From a checkpoint of a small contrastive image-text model: 64-pixel images.
Rows from block 5 of the image encoder of a small contrastive image-text model, named by matrix and row number. Rows with one number belong to one channel. Each number is 50 + 10 x the weight over its row's rms, rounded and kept within 0 to 99. All counts start at 0.
After each channel's rows are labels from the 100 images, of 14976, where the channel reaches its highest value: "strongest on" is what is common among them; "peak at" is the part of the image that holds the peak. Only what is clearly more common there than usual is listed. The data: photos with spoken descriptions (Open Images, Localized Narratives). In brackets: how many of the 100, against the usual share in percent.
# convs0: first 3x3 conv (encoder.blocks.5.convs.0.weight, 272x272x3x3, each kernel summed), inputs 230-271
# convs1: second 3x3 conv (encoder.blocks.5.convs.1.weight, 272x272x3x3, transposed, each kernel summed), outputs 230-271

convs0.148:46 36 38 58 51 47 48 38 43 63 51 40 51 44 54 35 49 59 21 47 42 49 49 52 50 33 55 49 48 51 40 55 51 42 54 46 44 49 61 56 60 42
convs1.148:61 60 46 68 60 72 35 73 50 60 47 54 57 65 40 49 58 41 36 48 55 52 42 32 50 40 45 51 60 62 50 48 46 43 68 55 59 56 42 70 43 28
strongest on: text has "woman" (32 vs 9.1); text has "man" (30 vs 11.8); text has "wearing" (30 vs 12.1)
peak at: centre (46 vs 14.1)

convs0.248:54 53 65 46 48 46 60 51 45 43 56 36 59 52 73 33 32 78 58 50 50 46 62 51 55 55 44 56 54 44 40 65 49 52 61 55 51 46 42 58 39 64
convs1.248:83 50 54 46 52 49 56 49 56 59 43 45 50 60 43 52 44 75 34 40 51 45 60 54 46 53 44 71 65 49 66 33 61 41 28 42 49 46 43 44 48 69
strongest on: text has "grass" (29 vs 9.9); text has "two" (27 vs 11.2)
peak at: top left (25 vs 9.8)

convs0.65:51 59 42 37 50 44 35 39 47 54 55 42 52 38 58 39 64 41 35 53 59 40 62 26 53 51 54 42 33 63 60 44 84 49 39 43 55 55 40 59 53 34
convs1.65:34 37 41 78 44 65 48 58 57 59 57 35 57 51 50 48 60 56 32 45 59 38 41 57 52 62 42 51 46 51 43 50 24 56 49 41 51 56 60 58 42 36
strongest on: text has "standing" (51 vs 23); text has "wall" (43 vs 19.9); text has "holding" (42 vs 16.3); text has "sitting" (34 vs 14.9)
peak at: centre (36 vs 14.1)

convs0.268:55 67 36 49 44 44 53 65 54 60 65 59 59 69 51 53 65 52 64 56 50 67 51 45 45 51 64 51 37 47 60 57 49 55 72 58 40 54 52 36 40 50
convs1.268:40 49 51 39 41 54 43 54 57 24 21 66 48 55 41 53 47 54 51 49 41 46 35 48 45 54 53 63 32 51 54 62 57 44 68 41 46 48 36 41 60 47
strongest on: text has "standing" (50 vs 23); text has "sitting" (34 vs 14.9); text has "man" (31 vs 11.8)
peak at: centre (33 vs 14.1)

convs0.22:46 50 65 36 66 43 43 21 44 55 50 55 48 40 55 61 53 44 47 62 49 46 53 50 56 59 49 52 59 43 51 51 42 61 52 37 71 56 50 38 45 46
convs1.22:39 41 59 51 56 44 40 46 41 57 47 53 30 60 58 55 46 46 30 59 65 59 47 56 38 51 48 52 46 46 56 52 62 63 62 51 55 61 47 42 43 22
strongest on: text has "grass" (41 vs 9.9); text has "ground" (32 vs 7.8); text has "wearing" (31 vs 12.1)
peak at: middle right (31 vs 11.7)

convs0.143:33 48 62 42 42 54 44 65 46 41 63 40 48 62 47 22 70 49 43 38 51 47 55 49 59 53 36 50 51 63 42 34 47 55 43 39 62 57 46 40 48 45
convs1.143:38 61 44 52 52 38 45 46 45 47 58 51 57 60 59 40 49 59 29 45 53 37 37 53 41 67 61 43 66 34 57 48 44 47 54 66 49 54 32 42 57 38
strongest on: text has "wall" (42 vs 19.9); text has "two" (29 vs 11.2)
peak at: middle right (32 vs 11.7)

convs0.162:64 48 42 43 64 39 57 34 44 57 34 64 27 52 34 42 57 63 27 52 49 50 37 55 52 27 58 53 58 58 35 51 49 62 44 34 47 45 45 68 90 30
convs1.162:46 33 31 68 42 72 53 56 53 53 39 54 57 56 52 46 51 60 40 49 53 61 52 47 49 47 31 39 43 64 40 45 57 41 63 77 41 31 47 38 78 64
strongest on: text has "grass" (25 vs 9.9)
peak at: middle left (29 vs 11.7)

convs0.139:90 47 25 44 50 48 48 49 55 58 51 40 35 23 59 56 40 52 53 56 49 40 51 62 50 44 33 55 61 49 45 34 64 44 45 64 45 48 43 44 58 56
convs1.139:56 49 48 59 41 52 40 54 29 43 40 53 48 69 43 36 50 61 28 40 47 52 53 32 49 49 49 29 40 32 36 48 54 56 61 44 52 55 47 55 50 22
strongest on: text has "grass" (34 vs 9.9); text has "two" (28 vs 11.2); text has "ground" (25 vs 7.8)
peak at: centre (32 vs 14.1)

convs0.81:63 56 72 52 45 43 44 35 41 33 29 48 49 26 50 59 49 57 57 38 60 56 41 46 54 47 67 46 42 48 58 55 61 45 46 47 60 51 55 64 64 35
convs1.81:63 40 67 55 65 40 55 35 55 48 49 53 41 42 43 67 49 50 62 42 46 45 48 55 63 47 38 49 43 42 61 44 51 36 48 66 45 46 47 59 42 69
strongest on: text has "woman" (35 vs 9.1); text has "man" (29 vs 11.8); text has "wearing" (29 vs 12.1); text has "smiling" (27 vs 3.8)
peak at: top centre (51 vs 11.7)

convs0.133:58 55 35 37 51 45 50 42 41 40 44 46 45 38 64 28 58 53 45 46 37 35 31 44 51 44 48 59 61 45 68 33 51 44 51 41 70 45 44 61 47 47
convs1.133:65 31 42 56 47 40 50 57 50 55 54 32 45 45 47 64 58 60 45 49 41 63 48 67 43 53 61 41 77 52 49 49 46 57 46 35 36 62 63 51 32 18
strongest on: text has "people" (51 vs 21.4); text has "standing" (46 vs 23); text has "sitting" (37 vs 14.9)
peak at: middle right (28 vs 11.7)

convs0.94:53 26 38 58 41 54 49 48 61 49 77 49 54 52 44 40 47 43 31 38 51 53 63 42 47 53 45 65 36 42 55 66 46 48 57 46 28 60 39 53 39 41
convs1.94:44 54 40 57 34 52 40 43 46 21 52 39 46 63 47 42 40 52 40 62 46 57 26 43 52 60 65 41 39 30 52 52 56 64 49 62 52 62 45 38 52 40
strongest on: text has "standing" (48 vs 23); text has "sitting" (40 vs 14.9); text has "holding" (37 vs 16.3); text has "table" (32 vs 12.9)
peak at: centre (46 vs 14.1)

convs0.132:62 46 49 53 44 59 62 68 62 59 42 51 53 48 39 63 47 59 46 36 57 55 43 43 47 45 48 60 62 34 37 52 54 34 25 56 59 53 65 60 58 41
convs1.132:51 45 55 36 48 50 56 43 44 60 44 58 59 60 32 57 43 44 54 42 54 44 69 68 67 54 64 43 44 48 45 41 61 57 41 30 60 41 45 37 51 69
strongest on: text has "standing" (55 vs 23); text has "people" (48 vs 21.4)
peak at: centre (34 vs 14.1)

convs0.66:37 48 57 49 54 74 30 65 58 46 54 67 63 41 46 36 53 41 59 52 56 46 44 65 71 35 72 49 39 51 41 57 51 60 79 40 43 52 40 58 37 51
convs1.66:64 41 43 41 63 71 56 51 51 45 42 67 57 53 48 55 41 50 66 58 42 43 54 64 51 53 78 66 57 32 49 58 52 54 73 46 67 50 45 35 40 33
strongest on: text has "standing" (53 vs 23); text has "people" (49 vs 21.4)
peak at: centre (34 vs 14.1)

convs0.270:44 40 60 59 51 31 66 55 54 64 48 49 59 22 41 31 55 42 34 28 54 33 58 46 56 47 51 40 52 43 25 49 61 46 66 57 58 49 50 51 52 44
convs1.270:38 57 57 61 49 55 46 33 40 73 75 41 50 62 45 42 35 50 50 43 51 41 39 47 49 51 67 55 55 52 55 48 38 42 59 53 44 51 49 91 48 65
strongest on: text has "wall" (52 vs 19.9); text has "sitting" (40 vs 14.9); text has "holding" (38 vs 16.3); text has "man" (32 vs 11.8)
peak at: centre (47 vs 14.1)

convs0.85:43 34 49 62 45 44 56 39 63 60 53 48 52 40 47 30 58 52 34 29 52 34 61 40 52 46 50 42 45 53 37 50 61 56 54 35 51 65 43 74 50 54
convs1.85:51 25 42 56 63 68 45 66 65 47 67 41 45 65 47 50 59 61 51 66 49 53 56 39 57 43 63 44 42 43 57 50 61 45 56 41 28 38 50 51 72 57
strongest on: text has "wall" (49 vs 19.9); text has "standing" (48 vs 23); text has "holding" (40 vs 16.3); text has "man" (39 vs 11.8)
peak at: centre (36 vs 14.1); top centre (30 vs 11.7)

convs0.267:81 42 42 67 59 58 62 62 55 42 51 57 52 60 46 52 53 56 59 46 55 51 48 63 39 60 37 63 50 53 56 52 69 47 45 66 48 48 51 65 50 70
convs1.267:61 46 54 44 36 46 60 52 43 53 47 34 54 55 49 48 34 49 44 41 48 52 51 50 59 25 53 54 29 43 37 64 56 38 51 28 45 32 38 42 51 20
strongest on: text has "grass" (30 vs 9.9); text has "two" (27 vs 11.2)
peak at: top left (26 vs 9.8)

convs0.236:63 48 52 50 61 38 50 46 54 56 52 56 44 38 57 49 36 63 57 54 58 44 47 51 56 53 55 37 54 52 65 37 46 60 47 38 63 44 66 51 36 55
convs1.236:51 58 42 50 60 30 53 34 52 52 42 54 47 65 40 27 56 60 57 50 68 62 51 40 51 36 35 53 46 49 63 52 57 52 60 44 47 47 50 53 59 34
strongest on: text has "grass" (28 vs 9.9)
peak at: middle left (39 vs 11.7)

convs0.123:22 44 58 59 67 50 38 38 41 64 67 55 43 51 33 44 37 55 46 67 53 32 56 24 52 54 47 42 45 37 38 43 61 52 16 41 50 50 43 49 54 50
convs1.123:35 45 37 65 55 39 50 51 40 59 54 40 46 55 55 50 26 33 55 57 68 51 52 52 57 77 42 47 56 46 51 66 43 40 44 49 54 48 38 37 38 56
strongest on: text has "wall" (43 vs 19.9); text has "holding" (40 vs 16.3); text has "man" (32 vs 11.8); text has "two" (29 vs 11.2)
peak at: centre (46 vs 14.1); middle right (36 vs 11.7)

convs0.157:60 53 56 54 59 49 56 57 59 50 41 64 54 63 50 33 64 50 46 45 43 40 51 29 53 51 53 43 42 68 45 47 62 54 55 46 34 46 48 44 51 42
convs1.157:45 39 49 50 35 43 43 48 49 55 37 49 38 75 53 46 41 48 40 51 54 49 38 46 35 62 58 53 42 60 51 56 32 62 49 55 65 52 52 48 48 30
strongest on: text has "standing" (54 vs 23); text has "wall" (40 vs 19.9); text has "wearing" (36 vs 12.1); text has "man" (28 vs 11.8)
peak at: middle right (49 vs 11.7); centre (32 vs 14.1)

convs0.130:48 61 31 62 39 38 42 52 42 57 50 47 52 38 50 29 49 51 67 51 50 50 54 57 39 51 39 37 56 49 44 40 12 46 43 38 41 45 58 55 52 44
convs1.130:47 54 42 53 40 53 32 52 62 55 39 62 48 43 47 52 40 67 35 51 43 68 45 62 40 40 34 57 57 52 53 64 41 58 52 41 55 38 55 52 53 49
strongest on: text has "building" (32 vs 8.5)
peak at: middle right (32 vs 11.7)

convs0.108:43 52 58 66 48 41 47 54 46 64 53 56 54 56 43 66 46 52 49 34 45 55 50 32 58 49 39 51 46 37 45 61 50 60 48 42 60 67 59 53 50 37
convs1.108:48 53 61 77 51 31 65 47 48 80 87 54 55 50 46 38 39 53 58 40 45 48 47 51 55 57 47 42 44 42 44 66 69 62 61 55 36 56 47 60 47 39
strongest on: text has "wall" (50 vs 19.9); text has "man" (41 vs 11.8); text has "holding" (38 vs 16.3); text has "sitting" (33 vs 14.9)
peak at: centre (49 vs 14.1)

convs0.206:57 61 42 62 43 26 32 45 56 59 68 45 49 40 57 58 51 38 44 63 40 37 43 49 55 72 67 53 51 50 45 45 51 44 35 33 48 51 44 52 58 48
convs1.206:52 68 49 65 33 67 56 59 43 68 72 40 62 59 43 47 46 37 41 47 37 47 53 32 49 55 62 56 66 46 53 50 59 42 50 52 61 54 50 60 40 21
strongest on: text has "standing" (46 vs 23); text has "holding" (42 vs 16.3); text has "wall" (41 vs 19.9); text has "man" (34 vs 11.8)
peak at: centre (44 vs 14.1)

convs0.17:53 47 63 61 61 36 46 50 37 50 55 25 51 64 58 43 49 43 30 58 60 43 40 54 63 34 32 55 43 53 52 50 67 50 26 54 53 47 57 39 58 46
convs1.17:52 77 56 75 46 49 62 54 60 61 55 57 58 54 30 54 35 51 50 43 33 73 49 49 56 73 62 61 56 41 67 51 48 55 62 39 70 47 60 37 50 57
strongest on: text has "wall" (49 vs 19.9); text has "holding" (35 vs 16.3); text has "man" (34 vs 11.8); text has "sitting" (33 vs 14.9)
peak at: centre (47 vs 14.1)

convs0.119:38 52 70 43 43 55 48 65 48 31 49 69 40 80 47 59 41 55 49 45 47 39 39 46 53 42 41 43 45 60 44 61 24 45 43 59 53 56 59 33 56 40
convs1.119:46 49 56 50 37 35 52 31 41 62 60 54 57 57 29 43 49 40 48 40 41 38 43 25 37 58 60 42 33 49 39 45 51 45 36 37 42 54 43 41 55 38
strongest on: text has "building" (25 vs 8.5)
peak at: top centre (33 vs 11.7)

convs0.174:39 46 44 32 50 43 67 43 37 49 35 43 54 55 52 44 50 33 49 47 50 57 34 43 19 35 58 67 47 51 41 57 59 35 47 50 62 64 48 48 39 55
convs1.174:51 48 35 62 51 70 61 63 48 35 67 58 47 65 40 64 44 41 52 70 52 42 47 53 70 52 27 42 55 48 41 35 42 48 44 55 41 47 38 73 47 74
strongest on: text has "woman" (30 vs 9.1); text has "man" (28 vs 11.8)
peak at: centre (56 vs 14.1)

convs0.168:75 41 34 49 48 42 54 46 37 74 46 52 45 58 39 42 33 45 35 36 48 69 53 43 41 37 34 61 59 36 42 55 49 57 47 48 39 44 52 47 41 58
convs1.168:42 62 43 58 35 40 45 43 43 42 53 47 59 57 41 55 65 39 60 49 45 55 49 67 37 40 51 53 76 46 40 46 68 56 41 50 61 49 57 47 37 61
strongest on: text has "people" (52 vs 21.4); text has "road" (28 vs 8.1); text has "buildings" (27 vs 11)
peak at: bottom left (29 vs 9.8); bottom right (28 vs 9.8)