python train.py --text_encoder_layers=10 --text_encoder_fused_qkv=true --nesterov=true --orthogonalizer="newton_schulz_5" --weight_decay=0.2
Rows from block 3 of the text encoder, named by matrix and row number. Rows with one number belong to one neuron. Each number is 200 + 20 x the weight over its row's rms, rounded and kept within 0 to 999. All counts start at 0. After the name is the row's rms in percent of the matrix's.
# fc1: MLP up (text_encoder.blocks.3.mlp.fc1.weight, 1024x256), inputs 128-255
# fc2: MLP down (text_encoder.blocks.3.mlp.fc2.weight, 256x1024, transposed), outputs 128-255
fc1.314,108,169,205,184,190,205,208,208,153,209,191,222,208,213,253,190,208,173,195,178,189,177,205,208,210,187,194,225,176,209,189,169,208,201,181,219,226,160,239,206,199,211,207,168,197,182,205,182,183,204,215,235,194,223,181,191,209,189,212,185,209,204,203,183,195,200,176,190,185,227,164,220,189,190,201,186,180,184,180,239,161,216,204,200,175,194,218,171,246,192,230,223,197,207,230,195,199,185,208,243,176,194,245,189,204,216,215,184,217,184,196,191,206,213,211,165,203,190,208,167,233,167,198,182,179,194,200,200,230
fc2.314,156,198,219,216,205,214,237,189,196,207,174,222,249,197,223,170,196,183,222,198,168,196,197,228,150,177,192,170,192,195,175,199,209,189,188,184,193,197,196,231,170,198,227,211,214,129,224,217,238,204,218,196,210,207,178,196,184,185,218,227,177,226,231,241,228,204,188,142,231,178,228,179,214,168,187,203,224,176,210,165,200,196,211,202,203,200,213,212,213,200,191,198,206,185,226,180,226,175,192,204,196,220,174,204,188,195,190,218,176,180,214,198,260,173,210,238,220,194,201,204,185,147,226,195,216,197,187,213,208
fc1.315,102,187,158,223,208,204,193,178,195,202,164,199,244,210,213,159,204,204,201,243,171,214,247,189,201,197,180,178,185,201,170,195,202,173,191,203,193,181,171,220,228,231,212,171,211,199,181,182,217,210,189,186,177,224,221,206,224,202,198,208,216,184,197,214,211,218,179,211,212,216,155,183,215,189,213,237,175,203,190,183,200,214,205,198,173,232,195,180,198,226,200,180,209,198,213,208,170,229,232,219,187,192,183,175,171,203,194,190,206,211,216,190,206,201,208,187,188,175,204,211,208,212,190,221,212,180,185,192,172
fc2.315,128,174,216,189,205,193,172,238,200,213,193,189,160,202,175,195,179,202,197,224,191,202,182,223,179,227,199,184,202,208,169,207,187,174,201,173,171,229,248,212,139,168,189,189,210,227,193,188,197,192,207,176,166,178,187,199,224,193,226,220,188,221,183,226,230,224,189,179,203,207,195,194,186,231,198,185,201,220,189,170,174,217,188,206,217,177,219,133,195,229,233,226,186,209,180,240,202,190,198,197,218,187,178,186,201,174,203,230,179,189,178,208,242,194,175,166,230,188,190,200,210,194,201,216,183,195,186,211,201
fc1.316,097,175,203,216,194,219,216,201,212,207,181,178,183,188,192,186,199,205,231,219,198,191,191,234,195,173,194,184,237,216,205,197,159,179,179,172,210,191,218,247,231,199,196,198,176,197,215,213,207,232,226,182,144,207,237,219,186,187,176,196,198,229,219,218,221,203,204,206,210,208,212,227,210,173,213,184,190,183,200,184,223,242,179,200,179,193,189,226,208,212,205,189,168,203,223,219,177,195,169,178,187,234,204,209,202,184,229,197,187,255,182,220,213,178,211,205,186,192,180,195,227,188,191,210,180,206,180,215,197
fc2.316,095,217,224,175,204,197,175,189,215,212,186,228,221,178,192,174,199,235,225,189,183,238,213,219,168,224,177,215,188,187,195,192,218,191,188,213,199,203,211,192,197,193,194,187,253,187,201,181,219,205,205,202,201,216,180,199,196,222,206,234,200,236,226,184,203,202,174,181,195,179,208,231,197,234,213,198,203,211,194,189,217,243,214,198,184,220,179,210,243,257,218,239,153,233,179,197,212,190,198,224,237,206,216,233,191,182,227,180,190,205,221,186,210,208,191,183,182,195,169,194,212,186,169,201,219,217,191,181,204
fc1.317,124,233,200,184,196,187,207,211,239,208,207,204,190,218,212,168,200,228,196,208,212,212,222,163,180,204,183,208,210,192,190,188,174,175,207,184,206,201,192,184,181,204,189,205,202,210,190,183,226,205,248,179,188,198,224,195,190,197,214,210,233,194,187,207,188,187,187,190,173,184,202,181,212,185,208,231,214,192,190,185,190,180,203,197,181,214,215,232,221,181,245,215,228,204,199,216,184,186,222,201,235,211,188,196,208,194,192,220,208,227,221,203,205,200,193,184,167,187,195,166,169,237,189,178,205,199,168,203,221
fc2.317,135,174,158,216,184,193,229,217,199,181,245,201,200,177,241,175,195,196,226,202,200,183,195,168,216,211,212,191,176,247,205,211,234,189,156,214,179,242,220,207,193,202,183,189,214,201,228,156,177,211,143,185,207,196,203,206,202,185,198,228,202,204,241,184,214,212,195,238,197,162,232,206,211,222,191,165,193,197,198,207,194,191,163,192,177,204,193,184,247,167,198,184,208,195,210,226,215,201,225,212,171,209,206,184,184,193,205,179,219,192,203,204,183,227,213,176,204,176,202,160,195,194,177,197,210,198,250,217,219
fc1.318,067,182,198,185,183,253,191,218,217,205,202,177,191,211,209,231,202,219,178,194,217,203,222,245,200,189,230,190,185,206,176,155,169,213,203,241,188,199,219,197,224,174,218,163,167,189,186,189,198,226,184,243,191,161,209,198,188,181,202,154,185,171,179,197,185,199,201,205,202,214,195,185,203,225,216,172,209,169,181,194,203,209,181,224,159,179,197,203,222,202,195,217,198,198,181,194,204,216,221,206,199,194,264,215,217,169,230,182,180,224,197,209,192,183,251,204,191,169,215,188,226,188,215,233,205,204,221,202,205
fc2.318,060,207,186,194,201,192,206,219,180,204,227,179,195,194,210,207,188,182,174,176,148,203,215,230,201,230,213,197,187,225,214,195,199,219,186,174,175,248,210,215,190,185,202,192,217,197,221,195,222,206,216,240,226,193,165,207,197,224,169,179,182,182,228,185,214,217,220,198,185,182,215,155,199,218,219,220,196,204,227,191,156,194,205,208,230,173,200,207,183,234,169,197,204,199,205,215,210,200,196,196,184,163,199,207,180,224,199,218,178,169,231,186,216,171,181,211,192,217,207,201,178,194,221,190,135,217,201,179,238
fc1.319,142,220,214,219,218,170,216,203,169,206,183,180,202,227,171,156,199,151,190,172,181,211,194,195,190,191,205,196,210,242,199,204,213,230,188,174,207,209,202,192,239,228,237,214,177,167,183,217,202,235,192,180,265,207,197,187,217,209,228,199,183,213,217,171,209,193,176,213,230,246,183,244,215,170,226,220,191,185,176,184,187,184,174,184,207,184,217,206,243,159,205,210,241,236,188,220,217,171,206,161,196,188,187,225,223,182,187,215,184,220,223,209,225,201,211,203,192,220,221,210,206,193,164,218,202,203,197,198,204
fc2.319,131,164,222,185,183,226,223,212,187,228,217,221,206,193,188,176,236,218,202,173,217,205,205,182,146,240,193,179,201,202,216,171,229,193,211,149,190,201,204,217,214,203,213,185,184,211,169,219,169,186,214,195,231,220,239,203,156,178,163,211,182,183,210,173,154,230,194,207,201,160,200,206,175,189,179,205,202,206,196,175,174,206,199,213,193,180,199,168,195,220,206,202,173,184,189,152,190,222,210,166,202,174,148,206,233,214,233,192,204,198,206,204,204,186,204,228,206,187,198,190,192,209,181,202,199,211,188,213,246
fc1.320,086,161,195,204,199,207,220,201,185,201,212,213,156,210,193,217,232,209,194,191,185,200,219,208,186,253,178,176,176,219,204,196,203,190,208,180,193,171,191,194,201,195,228,227,214,175,178,200,195,206,186,204,208,181,205,172,159,207,242,242,222,170,194,172,206,185,143,219,195,229,192,216,168,180,208,236,183,190,212,202,182,190,162,216,200,207,197,227,206,192,232,207,199,203,232,230,177,197,222,192,199,211,231,180,222,161,181,208,217,218,165,208,207,173,179,225,194,213,195,228,204,160,166,203,172,183,193,191,200
fc2.320,066,169,209,161,215,196,147,220,182,230,229,179,171,206,235,201,227,202,210,203,207,208,218,206,190,207,210,193,246,202,195,201,216,181,195,209,214,198,195,217,212,206,170,194,232,227,189,199,246,222,203,198,241,176,183,221,205,180,202,200,231,214,232,202,214,188,190,191,210,185,205,187,228,193,190,201,242,206,164,172,225,219,256,207,227,212,227,186,195,212,212,211,216,227,210,211,225,181,203,190,222,198,190,170,197,200,189,169,208,208,240,217,195,201,184,190,214,233,210,221,216,167,201,239,148,243,215,179,212
fc1.321,136,199,243,233,195,196,230,212,203,185,229,192,176,212,238,179,204,173,210,199,224,174,190,179,183,184,196,239,203,213,186,203,211,180,228,186,206,238,213,207,198,190,196,183,183,181,194,230,217,202,200,227,243,182,163,200,221,168,184,261,197,185,165,190,196,168,243,162,212,197,188,198,184,227,190,190,176,205,222,185,193,194,228,168,197,204,224,184,166,180,212,200,217,202,203,156,222,193,196,246,231,229,173,154,189,155,168,186,216,191,183,191,212,190,208,214,197,201,199,216,200,211,166,195,216,200,202,180,189
fc2.321,126,183,180,222,209,188,178,253,168,224,225,221,185,175,212,198,212,179,188,217,186,208,188,206,171,204,237,211,217,241,201,205,175,213,202,188,169,192,216,211,201,198,221,221,224,209,209,187,205,205,229,199,185,189,193,202,209,198,227,220,193,175,228,197,190,240,184,210,179,240,202,217,191,183,207,222,204,230,209,188,225,210,175,202,183,197,197,246,217,198,205,221,270,171,206,211,205,226,199,179,217,187,185,219,174,184,204,208,185,205,192,239,196,200,184,197,200,226,201,194,217,167,214,234,215,196,185,188,204
fc1.322,089,168,174,216,191,193,244,205,221,205,195,172,181,227,186,220,203,189,192,207,177,190,217,170,204,172,226,232,179,191,185,197,198,160,250,194,180,196,177,219,196,207,169,195,210,227,188,182,198,204,210,184,183,242,187,218,232,218,195,217,247,151,194,201,219,198,163,208,178,189,202,209,198,178,220,177,182,175,208,222,256,214,200,188,222,185,180,201,197,217,188,206,205,212,205,212,251,187,218,177,183,204,220,204,216,218,215,142,188,209,184,200,232,204,207,197,232,220,206,179,225,168,234,181,204,195,191,178,190
fc2.322,098,189,201,215,196,191,179,196,196,195,202,237,218,208,199,193,228,196,188,193,198,228,210,208,193,226,210,207,250,182,173,166,216,201,190,192,193,208,244,207,221,184,202,190,194,207,189,190,142,209,188,163,196,224,189,224,152,148,214,196,203,199,204,182,169,190,190,220,169,177,229,214,197,206,197,189,193,207,204,204,183,223,183,233,224,193,173,214,206,191,220,192,198,197,192,231,228,176,208,181,206,207,191,185,185,173,210,200,193,200,214,205,210,196,192,172,246,195,232,189,192,228,164,197,194,214,177,194,204
fc1.323,094,192,224,202,205,206,189,187,191,212,175,200,190,221,217,207,196,217,208,202,185,265,170,214,193,181,223,175,201,206,192,236,216,168,172,191,202,201,197,221,210,194,195,236,192,232,216,176,205,192,216,162,201,203,179,206,192,210,210,184,173,202,184,193,173,226,205,192,201,227,221,189,184,218,225,167,159,206,191,197,184,209,228,212,218,223,224,221,233,197,175,172,205,215,237,190,182,222,200,188,196,194,179,246,183,154,211,187,211,207,165,211,187,215,190,227,200,199,178,205,183,170,200,237,185,181,205,193,203
fc2.323,083,224,199,193,195,197,152,191,184,218,258,188,195,231,183,219,210,196,176,177,210,228,182,200,179,190,190,215,201,190,173,189,222,224,237,208,219,154,195,193,226,215,223,176,245,206,190,204,198,193,180,218,202,199,198,153,186,208,214,217,184,174,179,203,221,200,193,184,169,207,220,168,211,225,206,165,210,209,221,168,179,180,204,207,195,194,179,193,192,180,244,178,214,196,182,196,176,196,187,171,207,235,211,148,190,248,192,197,210,223,170,180,182,206,200,181,200,180,217,176,194,243,204,159,184,190,221,213,218
fc1.324,117,195,217,222,228,179,217,183,211,195,174,165,182,212,233,173,243,176,205,198,199,209,202,190,168,209,187,231,205,232,187,207,248,181,245,187,234,205,208,210,193,207,215,205,176,191,213,210,191,159,199,201,203,208,210,178,192,214,192,189,212,188,159,194,205,167,184,219,184,198,179,201,205,223,195,201,191,218,206,144,176,171,226,203,192,163,212,183,170,163,224,172,220,167,177,190,187,176,183,202,169,165,239,227,177,219,174,179,206,213,174,183,230,188,207,201,189,188,212,200,200,192,160,191,237,180,193,219,193
fc2.324,096,203,209,246,184,204,191,197,201,192,199,215,183,164,228,219,182,189,193,189,194,204,219,233,211,196,209,182,184,262,220,174,179,179,182,186,194,215,200,196,232,203,212,180,201,194,222,203,220,242,162,199,205,202,229,220,207,211,220,229,197,170,193,182,209,173,190,230,218,181,255,214,185,186,205,207,216,235,167,180,200,202,189,146,205,172,186,202,238,206,195,204,194,216,225,207,221,217,218,202,217,207,212,201,206,186,220,226,195,205,221,184,203,209,184,187,167,190,229,219,209,193,233,210,205,216,218,217,190
fc1.325,107,196,183,209,189,203,242,201,231,238,215,199,189,170,173,186,219,172,183,206,199,176,197,207,179,217,234,196,177,205,176,203,208,261,198,207,175,175,202,224,223,152,187,209,167,218,206,196,199,195,222,208,215,197,191,211,201,189,232,191,212,193,154,188,220,214,186,206,214,203,204,209,193,183,216,150,218,181,221,184,205,241,206,220,203,193,176,221,200,174,173,247,178,207,196,194,212,209,184,182,204,173,229,226,167,193,235,189,169,247,166,218,201,211,222,200,193,174,200,183,208,199,167,188,192,187,208,199,210
fc2.325,128,206,176,205,204,206,190,223,182,181,158,210,208,214,172,200,201,217,206,216,210,206,188,189,182,188,184,223,206,232,234,210,191,184,206,209,174,185,203,174,190,198,207,145,214,183,192,205,197,221,170,161,182,260,187,178,198,221,189,202,131,198,206,196,191,215,204,198,197,180,218,211,242,224,232,219,213,210,207,202,211,262,233,173,183,190,220,193,207,179,198,191,194,177,230,203,200,163,226,171,206,209,241,187,205,177,212,184,218,205,187,155,131,204,204,191,235,220,217,192,215,198,186,213,197,203,182,211,236
fc1.326,075,199,191,191,198,178,137,203,222,226,208,219,207,196,227,227,217,212,199,185,197,162,211,227,184,226,240,199,194,195,142,177,204,222,192,153,195,184,230,213,214,199,223,175,209,204,200,192,221,211,210,231,200,188,200,195,214,214,207,181,183,230,193,178,223,169,198,228,217,203,215,213,212,202,189,219,199,229,178,207,218,218,214,239,197,209,180,192,207,196,225,185,231,170,219,205,191,198,179,205,185,169,202,229,189,198,216,191,176,218,223,207,198,192,183,205,204,172,235,190,179,242,179,174,203,172,213,204,202
fc2.326,069,198,198,218,201,183,212,183,192,193,201,240,228,185,168,181,219,194,220,215,173,215,191,187,214,199,189,221,236,188,225,185,208,228,161,215,231,210,196,175,171,199,199,204,192,212,203,240,212,204,191,184,192,158,208,218,190,174,195,196,183,218,215,216,218,198,188,181,172,235,216,223,202,205,196,184,208,170,185,182,190,183,175,191,222,207,187,188,201,223,214,196,212,196,191,202,188,175,211,195,200,190,221,183,172,176,235,194,206,222,199,228,194,224,202,185,196,217,198,208,150,201,192,187,216,179,178,215,208